From a checkpoint of a small contrastive audio-text model.
Model: text encoder width 192, text encoder layers 6.
Training: normuon at rate 0.0017, batches of 128.
Data: trained on short read English sentences (LibriTTS-R), 25.1 epochs.
Rows from block 7 of the audio encoder of a small contrastive audio-text model, named by matrix and row number. Rows with one number belong to one neuron. Each number is 128 + 24 x the weight over its row's rms, rounded and kept within 0 to 255. All counts start at 0. Numbers have three digits each.
After each neuron's rows are labels from the 100 clips, of 14976, where the neuron reaches its highest value: "responds to" is what is common among them. Only what is clearly more common there than usual is listed. The data: short read English sentences (LibriTTS-R). In brackets: how many of the 100.
# fc1: MLP up (encoder.blocks.7.mlp.fc1.weight, 768x192), inputs 144-191
# fc2: MLP down (encoder.blocks.7.mlp.fc2.weight, 192x768, transposed), outputs 144-191

fc1.566:126094124125132149149128132146103080178111108125148130171124146149107130105143093103129152075151106138167174104084145128119117137170136047156128
fc2.566:143044139163156155151120098073121155123061118151128114146124097120120179116162078085176102116130148146143148164147151142107120100150112139129132
responds to: the word "he" (46); the word "said" (26)

fc1.510:133123154183113089120144129095107127124105160126126140157139132113136119115095114148135143129115104082117110100146162125130155154139120181163117
fc2.510:145100098083127113118098126148087156157123124137135133158158096107130129131130106154085133140101111105130115133083119145107107127067089118123117
responds to: the word "be" (60); the word "to" (34)

fc1.115:111090129112129138120120119147077140162157119143137103117169135160166105166143181121160148157112112100107130099095104182125130147147153130169130
fc2.115:131157139151163111100136116151141135169090111070136102103154153100133178099119127150106128090103114100053161107132111129100106116177106135102133
responds to: the word "he" (59)

fc1.155:095155130170131117116093131094135132083142114146136138122120104128111123112168106169157155141140120146128099163109144142134138125126113164156161
fc2.155:108141116107141149132169120107153127165150113127129176101085121166109189151094084115137137139110118134134115124096104123074139109131170160151135
responds to: the word "we" (52)

fc1.37:103165132165127114166134148128143120148132139126116134102148146147146119123150147136117134081117161126124108143124117123116165104107157108153134
fc2.37:111134155112100123128105144114110125113181130126127106161144113140092172133142084093129124139127100121137123166172151127092045125136135154160154
responds to: the word "it" (31); the word "was" (25)

fc1.38:131148132127115107146100106154156146162129188123166116105134104153157136128118143135113095125091118132181127127124120114093138114169148128094111
fc2.38:180139137120145125123140123122155123078144136102171173077132148111137076131119177155112146104125181136146136132121150150124134106108103125091141
responds to: the word "very" (40)

fc1.578:092139144127153155095170146100109124159107139144085111104109092134142131172148109152106166101147121144164156160130134156125104097108157181126090
fc2.578:150124129126125115147147109134159143106146120150096123129142160089142142129113101103101078130153153083097113145145188107128119149168173152132149
responds to: the word "he" (42)

fc1.665:139135124156147124145151082167126116155113142141129119115133118148122125110128104100134143117106127132091149117098117153123140132139103146121096
fc2.665:142135153129141113114092100123075134116103148146146121153128150132110145134099099101135151090163113094130115082097183169121122112134132149140088
responds to: the word "what" (26)

fc1.172:137126110136149176137133105121166115128088113116127167161125127116148067164117125100158101182125101106128148110163161139121154169118141158156124
fc2.172:110186091123133111146130170162124127140133114092137178152162127142143120125113162146136120076118148140103125106150144123066100110116129126144130
responds to: the word "it" (44); the word "is" (26)

fc1.478:141144122157147119165118100131106142103097112145121191125157093135141123100156159122122106138150098115122158167139125130150092128144141131136116
fc2.478:106091124172119164165117103147096140124151151151143157089107101108156159107105183137123129127156042119132118124141182080130090101121126099087131
responds to: the word "the" (65)

fc1.62:131110126134135116108165119147109138138168112166116097160103124120125082133125128124118161165157107095152105143153098152104173112132115106119172
fc2.62:127115102107154114182140108137148150075127067071115112134109135104114111120137118139127130184120140096155137155134107114133121097113149141125139
responds to: the word "we" (35)

fc1.600:117123128128123153186090113137126133140121128127157160148115129124113121106145114078161102154096129102147098135113132156151137139125128134102130
fc2.600:136143098114100147077147133096152138118150175122076097126073170073136159116128146166120178155154143137118122169145103150147130084162106113119100
responds to: the word "of" (32); the word "was" (25)

fc1.539:098162173176188135142137121120107118123112114114189102107150150146129168167118153143125115121102058090138108115120120137112098149099120138130116
fc2.539:163149095110117159158084152179110126113105109134137121144127140077140140136122147121134109051093125103082125115157117109114107151108120105109096
responds to: the word "it" (34); the word "it's" (32)

fc1.206:149178137150127141125161150065128119136160150103135145156086115125129128126107089117088122121110157079136154103109107131113104140166144145148127
fc2.206:157169190147072117099136135108120099123099116092172081113117156083112132169097125156121146197158138129086161109115071148069151121118108082148128
responds to: the word "how" (59); the word "you" (33)

fc1.548:124121149133135135143112122121126111085145137189132105144098166128113123093150142145147139109135111123130151126096126184096112134139162080112158
fc2.548:132139183132086117161111123092136077143143116158078096165116129069124155134108134110145085149135148131086115169126137152095148092171099168127125
responds to: the word "is" (77); the word "it" (49)

fc1.666:068132124161128161080088123137144144116122142100147106146140153124166093099094096107112148137123130122128103169130134097095179083112156137190176
fc2.666:133108144158150093109209128116140151109154098108108158129086147095114135139155141122125115163143137074130135137105133093143090123113098116172169
responds to: the word "we" (66)

fc1.579:091105148156175144134151112094122073117094083086128103138114065125145107129107103121118167147131125154111120137123139093120141165130147171078094
fc2.579:118131121124152118138122143157129122126192138087137134154154125113131079124103126098148175103110099165106121140101130095122133126146146127077121
responds to: voice: male (75)

fc1.218:101105107146133145120146103097148138160118132128121100126062126114144117100135121132154139093115144120115145133108129076086144127105157177139128
fc2.218:142163173099119121133139134118115113127097119114124129128172146107098137144103146118123103147145093091124157154146149149184107089149138117156154
responds to: the word "to" (37)

fc1.647:125072170134170133143116120144156126118113122106129142120111137135128116148093099114123129146151098089138087098159123139134168125131128095120155
fc2.647:157111137160093157130129125111116093113169154159102139127108137118135116107110141118139173161138165134136118110131113107066141154142096135148201
responds to: the word "not" (32)

fc1.217:149115140123113158122128129132136097102086127120088172155094130080118123097119113116133101191109092070068125119109125128144111133135095090111138
fc2.217:118163161103121111078105206100105127141133171146149117108166128146066127148102129131161159129147096176125166116096150141110178119116124125106155
responds to: voice: male (80)

fc1.440:151144162116141093110157118122144131121159102112126132170131136135155143138125113099153118124126154106129100134115127123114184163146113137114098
fc2.440:093153174186136103128144143122131095156158108133127149100136092100164120106112118124118096113111097153131153120111125093136103128120067079147122
responds to: the word "you" (37)

fc1.644:137094138132107133153097168118094134111145183108162153133182172114149161148117143130110089155157157163085114123147111152110135141093111140127152
fc2.644:158121077101109155139125170120106107129140167095121112128196121118090087142099115139122140147143109157129076159164132183137167097142121153123147
responds to: the word "me" (49); the word "you" (43)

fc1.351:183127134109096099108136192144102127151110127120144117152146139131073131128135171100135099127140091090139126095097089133146126115131068179132099
fc2.351:145118156117145133129086165116130170172096124141131103141157132122118154110114090079130089086166152134135141111117159129107092115103137130123174
responds to: the word "the" (97); the word "of" (25)

fc1.51:125131117146112124140132134116131111163139191132115160109130131159145124130126160165148114112104089128132143138167185107114115177127112115147094
fc2.51:119144138117140108147095144129126157137074083115122170112116106159131120142118133089096175143142129164092148113149133145121135154135093153115104
responds to: the word "be" (53)

fc1.79:110096154117121143107155118156102104150148115118096134084136118132132114124150125139165139103137089155120108138121127177132094144134149146132106
fc2.79:115127099135152107154089126130135128117111151107175149081094121135116106116133130130120146144084112138108123096140109126124168125124122080108141
responds to: the word "i" (48); the word "have" (45)

fc1.713:121156091129142118124173099135144158084135136135106144092122113143120133114154132152157140120133169141102128140087166123138115090150141163136134
fc2.713:137120136117132116167093144176141141149106129111117124132137148124105091133145151113147132115129065098139153101125089115145130146151194111172144
responds to: the word "i" (38)

fc1.12:138118129091058103119125150128149084107119124148091141119128117150132119142133086111129116126141138154177112162148095114133132119143121109174143
fc2.12:160131168178145136145142111136126152149103145154132107074100144121086120122111099089135122129158095158126122156127164121144164150183144154120118
responds to: the word "was" (95); the word "it" (46)

fc1.327:166123084140136141116135089117143126145151082154151140161104141126138130137142090136087133101122125129159124164116153097127120120086112135132130
fc2.327:148122105120107138107090126173126133114119184113122090117157137147100144138116093123194095142156161147151161119159108103137130174162145148107103
responds to: the word "my" (43)

fc1.528:087108121135110107118078136134095172152130127128111147125117129148159132139110141120106123163085094101102157105128138103091144143116119091137119
fc2.528:141142165155151061148148107102152108128132144112127073120121097113132108110149105094107116083134136146135160106105086164155106130157101188125128
responds to: the word "you" (54)

fc1.409:127131160110126138110115108084133128113114150140140041117121097179101100140157133132142121124131100079138112171149142122138110107163140133109160
fc2.409:128118116123113131148114119139168124133137139133126121119142115126130124138109119111152101169099095136114118136096166149154139126134125095169130
responds to: the word "no" (25)

fc1.702:158139123124147151115129130131116141124139077122096131119109140119126128151138086098100160129139134117143133141134141168110126176111105153103112
fc2.702:178108119098106107099112130115119113141134153128099102128156094110169138142133152170101153151117131121132119132153101157134144114166101126158120
responds to: the word "my" (52)

fc1.247:112118125100119116164135097124147117173156062146132131107134121080137176114141154159112101110098089114116103113132109137133156127138160183146105
fc2.247:118125116153115157110118100091124139168152170147072156133117118140136087120118083116147135147155101123141137175146166140116114148130115096110111
responds to: the word "the" (53)

fc1.659:123120140117091127116099095141138146112145081116121134155162186102129092136099114135150152098111108166118157136069177123156123124138131102126103
fc2.659:157151135119120094109104148125132133142115168117138142120138183101142147153142145112095118107142076158136128121091137120099162135134132179100090
responds to: the word "yes" (70)

fc1.144:120155090128109076135149142164102126170173140128097142095150175132108139136121149160158156110139129117105143119087158183102097112105170092143110
fc2.144:154141118074137107126096107128132108133125151168159153121172122099117089111089124143096160141138120148153079154068120106123153146091121152131146
responds to: the word "is" (30)

fc1.145:145095165097121129092148134132125114161159084128164125099144120106149180108118123147107115080162129140114108147114103169099092104101110139138150
fc2.145:136116132124130157160111105152102094155114094131117137113161158122157157109113129134109098114143141124102144103131099159135129094122143157094148
responds to: the word "is" (32); the word "not" (30)

fc1.537:120137118088151096136136152163064129152130163143165099132127147118129127126164153099130107127114150085111129104118143113139085183120123134157133
fc2.537:105128111134124090141129123091121127142108182094115113104169149143148140140161143152100161107124100096098122146103099109093119115178144105157121
responds to: the word "he" (54); the word "said" (32)

fc1.305:158182113124144138112113107122132129101136144131121127145174103128116092131091106204121168118099142132068139152126125126136096104170123143065131
fc2.305:142109102111141115144113168110180153098112089142148134112167107128138109087124113118096163148136120103150124120129086090140153120095112126135121
responds to: the word "the" (53)

fc1.76:129143064146127140096110149150119141145151160123139087107116140142105107147138114098104147143102122094143119097166122105117130150132149164160124
fc2.76:136161154157113117127108139153108091107099094136132091149110089083141121114115148116141131137111139121130093102055104157107115159149064177131115
responds to: the word "i" (38)

fc1.154:169126115163130090121135120158086144123160178143129122127113146055124124102067128142119152134103135098131108141173115169070135122140127137118163
fc2.154:102142114130158143140149101144102120134187125189144124149113125132092142115137130126139146152125131142159145125166129102084124137157147110093168
responds to: the word "no" (26)

fc1.24:092141155117085158112096100113095150156146093126082168113110105133106170110115121149132114164177124138104159092102153127104144112153139108128146
fc2.24:138132167096136143157139146109103143157132130119110081151142148122135112161124135184107148122160123132161089137103125129125073077106098106153171
responds to: the word "is" (37)

fc1.128:085165110163124122105099087141134118135115113151127123090111111131142117127133137129155106154092108100135098196151115133089116155167131106107138
fc2.128:076139182165128111095133128136145095144106093134143080122107128131107134112104137113085137121119114149162099161132124140104107151095124063129149
responds to: the word "do" (43); the word "to" (38)

fc1.150:153098154109105075127171126079117130119155140118126110086130102135149163160161143134127151147111119128110130102146136116063153087109122121111156
fc2.150:141124099130138146172168095143154146137151082120104109178081122109101123101154156105103169172171128154124141131170120151130121084125126087177105
responds to: the word "they" (30); the word "there" (25)

fc1.173:143160135099130105096150134174096140127061118085121124133140104117129124072066118133123114123112139117144112143138118103121176112154161186164171
fc2.173:140107136127098114144119130134115142115151116123150117121180157121090182166103159124123145119134087133142125102126182115131077136100138139138112
responds to: the word "be" (72); the word "to" (52)

fc1.652:134133129110100116123111096115136120136143144110152152101127134086128136103114151087139126143106135118103149125129126151122161151156143113164120
fc2.652:114126120137120110128085118087138131123083147124137104128089121149111115114182098163095150172161122126149143114142051126078157120135109117134126
responds to: the word "how" (57)

fc1.745:149082163166124118118135171124145182155172127108116091100128126119130125175157143136094150118082149098129140115082163155149103130125097138165109
fc2.745:124153094142063111130130108084118125161127099112128112126164147119149164076147175129167107119118133116094155093082096102129129146166111155127092
responds to: the word "he" (92); the word "said" (29)

fc1.439:112129131151125102124099137133113131138174148185146163116136111145119109146102137182142139126106149129145138111132100183125170091126117102070126
fc2.439:105145179162127087154137105112083118133138141110185123153139146141135093142096166122109151123119145109113119110140142124105106118105135138083121
responds to: the word "of" (33)

fc1.260:119144142123123145101076135115143178162139156088114116153165109168116167129134164137138154113114111084133127106174160131128152142118145117096166
fc2.260:106156162145140107145119119138129118115183089175134098083078109122135137090157141135136113152119133111148135094128160144101126173115090143093123
responds to: the word "oh" (35); the word "all" (28)

fc1.259:116119149111135144094142144117142141158205067130144141083116175125103151150102113108160128133044176095105139149149132125146098178119117078109150
fc2.259:117108128093132106152187063115123092148132104134118099154140114150133134124151137160141157110138148122152170146156079124149135152109139185119136
responds to: the word "they" (26)

fc1.699:121082098130108122103157152132123105109129184151133142117154114113118133088136140115124117147096112126137123115133156141117160120155104104142141
fc2.699:127107157099172141104144109133159098089132117139156106103165129121122111100150151131162113154108169099135141180157132155107088143125137106106164
responds to: the word "the" (59)

fc1.493:150119109157126151110109088149135116130143097120087122118118127124078120151128105134140142114090153110123164152153098155124133125113146157122145
fc2.493:159142130106110100121109152112113106097122095129135096098100101135143142112140117141124160142163136154164119098164141144141142149141119119104109
responds to: the word "my" (27)

fc1.18:144123169134146116134109111115099125137116126147116155119125142110088127107134132091108136122138131097119093109124101153139152151121154155154152
fc2.18:117108174131110145153113117160109143189119110126163107162101108144112171149119136093151142114123126103136125148147138146152129132118113125130101
responds to: the word "with" (46)

fc1.449:105150153149122130134197093138128131127138172107160136123138136149070101153139131140149099112116150097146140158100150136084132114171107141094124
fc2.449:091118084110130131123131115077123113106120115164177114122134123137164140154125071170101195138117108095098160112116143113142147131124125083094114
responds to: the word "of" (26)

fc1.705:123149119117137103137071138142118140106141160180129161128128156115104146106129126076096110168084138090165173145124110186157097123146092166094107
fc2.705:106124129125151092112135115135109172141138103097148156112147126129190118116141150143137121121113159114089148108170140144104108089118147139096130
responds to: the word "nothing" (43); the word "think" (25)

fc1.734:122164151094112146136106111129120114149158196119153103148176090161134144135106104092131075087110104120122133137135127129078128089154086097153130
fc2.734:134112126108098152124121120180157140108177109130146145107159081128138154122106125136113189149099153148160171143092142133100118126156142099082102
responds to: the word "yes" (25)

fc1.304:148154129172145093130220122102118090077158105114163156153149154115114106135124148120066068156147110148128101172139158182110128149114124137112127
fc2.304:114092091126104196116091132111118165150140175146139134095175137131135098131158142129122092106083127120113115132116135136149107116152129085110147
responds to: the word "i" (41)

fc1.758:165133147115103122137188108126127111144179128122132142156122136105097126129141162117065137145097106137089155080115093141151140141120177133154123
fc2.758:131137137189099144111139082101137138141108115128100125106104160079060139159127111124144160116188136145123152139117114099108163118099111111151146
responds to: the word "how" (66)

fc1.577:136097136166124155168134131167156125124135105128073112105135126120159137090148158118141110094110122123124135155148134162145121151118136080141138
fc2.577:158133127115104119136104123170122091143141170149167123126145108092099116141159164143084158108141138099109171155082129187127164120118134134122132
responds to: the word "what" (33)

fc1.615:043136141132118133116104118145116145110122131072188157124154175146083073126092149134127109137080100128122140143147144118148161127115109150151092
fc2.615:129137114122109111114107142174126156183140114130107122109077118166160143120144132113130085125145134124128122095134159140176098103130082116130087
responds to: the word "to" (63); the word "be" (44)

fc1.710:113127116175098143125169137152114137103153155130171135097117121128087112133122125165093162083118183122111134138123131126148150102139160118102128
fc2.710:121156116126144125094151136134144100127149148093146127140121104125191128107130121164121123107138138081129147092142140151112170135084102095117104
responds to: the word "of" (35)

fc1.477:137188117134119180143112160154096123114133145139155118143126127122154140094117106089127140112045171122141144154139124105106114064118161113135134
fc2.477:078108140149144127140146100110144122114127130184111112124148137146079132146145120172166118111158107126101149117114146133142103139131138146112099
responds to: the word "you" (41)

fc1.365:116135144104106122103164169131139150163179120095140107135143120092112126129136119148133147145104122159141104147112158143133105160149126125140147
fc2.365:149162089171107121172106084124087123122116102120143120109130120157124109162113126105137153124136120136141133125125135144118119092125137148152123
responds to: the word "i" (75)

fc1.646:118126136118161158141122140129094110166137160132119109199105136103109152152128137134183108165133118133088078097150097137085131097185125132134161
fc2.646:164104097077149119196108169139105161141068167162126123153096105185130134130128137103107102130086092145136128169123131117085118118150109142137110
responds to: the word "you" (44)

fc1.22:093082113155146083142128109185137146126140138105073091137144174089123125094132131077154127152140104153131124148107144086159149126105099170126121
fc2.22:097130166089124122179115174166118138127107107117081147084141122131145120118123159147114158131135070152161114124117129115127128140159129154161136
responds to: the word "be" (65); the word "to" (40)

fc1.70:159133120087111129131106082173131123176130161119100116108108114123142161142134169147175111127134146185130147076094114182137120182140135118143134
fc2.70:148110152147106122125113169141137104131119156160093147140109110175118125104081092170064126141151151116139087166140100116162121092100100145146154
responds to: the word "was" (27)

fc1.135:121114148165082169107125141124075142136105155135101122086136121135111085139103193146143092150128061127148092125103103099136136144131100165204095
fc2.135:119124096184130107161152140140144137154126104116166142135100091116140143127157130104105133116133152165138146115095152148132135144133088126116131
responds to: the word "he" (40); the word "was" (26)

fc1.228:131083107111126139117126113131097154171115145143127173149129076130115103106129133136100108123108107145165134134070172131139156155113145105162126
fc2.228:116114158116166125131096145157138150120150122118144124155139160150115154119146138155173092114135201121084146145127135126126155172086123118158131
responds to: the word "one" (27)

fc1.338:108134114116125105164118166143199094097144130162106165103132141173147159093140161112119064116102124135105121157129154160177146148160133148133126
fc2.338:132128079120107112151159134163141068171183152125111134100137173159094093124093145125129060125121187156109135089110111108133140147117131079096136
responds to: the word "what" (26)

fc1.288:102081106146123127105132132135043160140100206108073109130157138126114125145121135136160112104123171107133156136148147130143144100161096134167144
fc2.288:140134119161115114161148140133123150143112077134149152099117138133103127122128092118134146133128080134152108075115128120176133176100140116127122
responds to: the word "be" (49)

fc1.690:127142140100097138123069132118121141124123107118155167130063109153091146137117144134125134124165153104128132140085141104115126101132085152140110
fc2.690:114138090110141142172086106102128107144121078143192143135107091081142117169135149142102135128157135191127125156160132134102133142141125127067113
responds to: the word "was" (32)

fc1.523:069124131146142113135144167139083150142098136113108103138138115131132095083143133190127146127161145131106149173113122152115132102176132129159174
fc2.523:135119117137127160103114139119166136092151135135121126126100131116129146153123121138171090153111060117141084145151106105135066114135099201145140
responds to: the word "do" (34)

fc1.611:102129197159156106113091114128104126141152119120121142166140122157152109125113108111082093116119130097081112131134107160138169099122125146132083
fc2.611:121091121089159103088153091128106097191166120105108146118074102100143156118111121099143121095144122126128164154128147080110162130167109126112141
responds to: the word "the" (51); the word "of" (28)

fc1.50:126141143151100126152120117152123157133128110161096125132124125096181157130145119105110126102119133187089145178092113144136157135127115167110100
fc2.50:144131141116160085118110126128133157130115083162118113149155103076163096121119122143151157139092122120128159117172140117120063131093166133145160
responds to: the word "i" (38)

fc1.549:143163118129109174113153120117118112139118112151132107144105139148072130099161147179109129150169173143131089113094145113121108131157107174168136
fc2.549:144139129069157151135131078077142174093124118104126151157135157136131152132120135114141154113126166119178159116109149125161090122134132105131127
responds to: voice: male (76)

fc1.682:095122128164134146148149120125115098132102103110130168121174119179130168118121102137106098122172153121143125107128158131111135117147122137128144
fc2.682:190117161118105099157146107161142144195126124101110128106114132168118174143118111129131143126084115154152114112109128139129107156077146110154141
responds to: the word "is" (56); the word "it" (33)

fc1.709:098115118125149135157129112119130149111168093110121118119124093103110099129150084137100113174126125140058124171124109134125116162112094098150149
fc2.709:100114108120158116180153117116169131132117111108105127124127151115107115160104139157139129163132115108114140114109151140104115101129145118131166
responds to: the word "we" (77)

fc1.589:116088130158141128147103130129137115141101128137112131144141130161117127184125105117112083110121115132132114117140142129159178098059122166127106
fc2.589:169113144157138145123126139105125117161084120118116117130177145126110152131163119165132134120142192144115112104131163143126154126137143083135102
responds to: the word "be" (47)

fc1.692:062149135144100177112126118076102110101078141094093121125137128125113128101107159158128103160125102138157127135153124153100149137117097149126124
fc2.692:135129120103121104084146143138144138121107163164188094095093168144145110117141089124104097141142116140128118098098172131099111125150124130142142
responds to: the word "not" (34); the word "he" (27)

fc1.635:124120126171132114131135100148096130088145141145115137147130124132108129111098132159163158143166129124126153142168128088158145083137086125118145
fc2.635:116085102097126126157111161119113172134124088110156133101088118111133141109137079129133129125088101107129161096100180129154110160107117130159165
responds to: the word "be" (59); the word "to" (37)

fc1.371:149135132095161183132146111169137140136165159117123126081172153146141152095162091113119131122133106106144168141114089118104074131156090160126111
fc2.371:159103099132134161127160135113119122137102152097114123123152135125171115146144137099116126095121103121106126080148121090120119127122153117102128
responds to: the word "my" (51)

fc1.346:073108108144138149154146115162110139142123120144119168113101094129122140146139118132146160169132099114130112110130141096169095143108212168142076
fc2.346:124123091116131148123156094127140108098190141148138135121127124142128100097127169153162141106160087172062146122104136114164135162077136079115146
responds to: the word "the" (54); the word "but" (30)

fc1.363:155127148147140090158133181162091117111126166127108118108165102154095140092132167152138136185134115113094122109079131154125094129121165094111181
fc2.363:092138097091139158104113137120111153089076165128133153069148138123120120165153124106126143108139122156086117149135092116138123108109143118148074
responds to: the word "me" (30)

fc1.387:095119161090111117167099117111182133171172085147116166107147152142141129091143123144145106135077115154130157126148097102147159144077094136108176
fc2.387:103126144117166144150148129123127118138108078081151118105126150113116115102098192122136137107103128099147138119135118126194098054117134135093151
responds to: the word "no" (54)

fc1.55:150173144162129130131117129132127154136132086083111143140114088130130144139154146111128118128117131123132144117045139140100134140136147097126134
fc2.55:102100126141161184116118116135151100133139132089136141141117112129130120126151134123099114092073151121125102160119108111164167088165111127104070
responds to: voice: male (76)

fc1.340:132143110120147126104102103148133134113142106163134158125131114136068171125119106140066139162140072102129161094137130141146143137116086128100093
fc2.340:123117149110127128127106104113128133166082137137145114111127103112116130104112112117150147102154111116152148076119176157154165148120109113148114
responds to: the word "one" (27)

fc1.544:198101117133099123106131123164157130138161105189117151110152158119114121142132170159127144105089102090127110143138143111144103140129157167130122
fc2.544:118177109177115100104131115150106099100128139116160110150155129165143123115134166128153126141117113148135151094139130146118154128099133145160096
responds to: voice: male (77)

fc1.9:131189118156162113130103126128109118131108106094141109121118149151160127131137153128167126144150116167109145142110178123146166100119150139153155
fc2.9:127174086132154125196098139121160153135115130097137136152107132143154115165126126156138116117127091092095149160155096105128118148076107140128109
responds to: the word "it" (40)

fc1.77:137084125167122115142109135115111136129128119119085138107091155133133114129142118119100112123108160109161144141122145119105092148143131126144112
fc2.77:130104166128142105124172136147159090127085099102102140135131111131127148092149133089132150120168075130093122097126152141136167172135178161148099
responds to: voice: male (72)

fc1.632:129118095089089120107152129140125105142145050103113113143147106162146105119183175165181162135179119111100116127115104118127128099127137096144119
fc2.632:083131133144145128144098123119116134133077103126180118120121145141148120128145143104162146136126107138111160133142086110125089080101101130112100
responds to: the word "they" (32)

fc1.69:109076139139092152072151120157157133135113104125122111099142139118159105103084112117115083129148138165151128138093139166115099125138100147126158
fc2.69:136102096132099129151137105123074101099109151119176123082122154139146132115135179144108100151134127122124128119084113145143128095118110167131123
responds to: the word "i" (84)

fc1.367:126105122133112139131133130125123121129126110094115135119107096144135096142150117099140138140137118089120104149103078154089128088102145150154200
fc2.367:143150166149127137166156127126137117148124071116122141145110108125095117164113116131165119176163138132118132145130077106095143127133148121145155
responds to: the word "we" (36)

fc1.345:148094150145147139150098131142099099171148121124139141156219139127103082106127164143116122105120142122107132143087173135118160161111164087115163
fc2.345:116148138091111127142116124143134121127143133160112132119148145093112136167128107131112147095158083132118162125130119128142160107115126130125116
responds to: the word "one" (26)

fc1.373:114087143121160155079121120128127133146128101122106108142111134123121058124192124146124154136155102114150106169173089115125100093170085132126125
fc2.373:116104108130122064188144099082155163118157134124147092191130120147151125093139144105146096109136140159123124119130102145146145131127126127147160
responds to: the word "it" (51)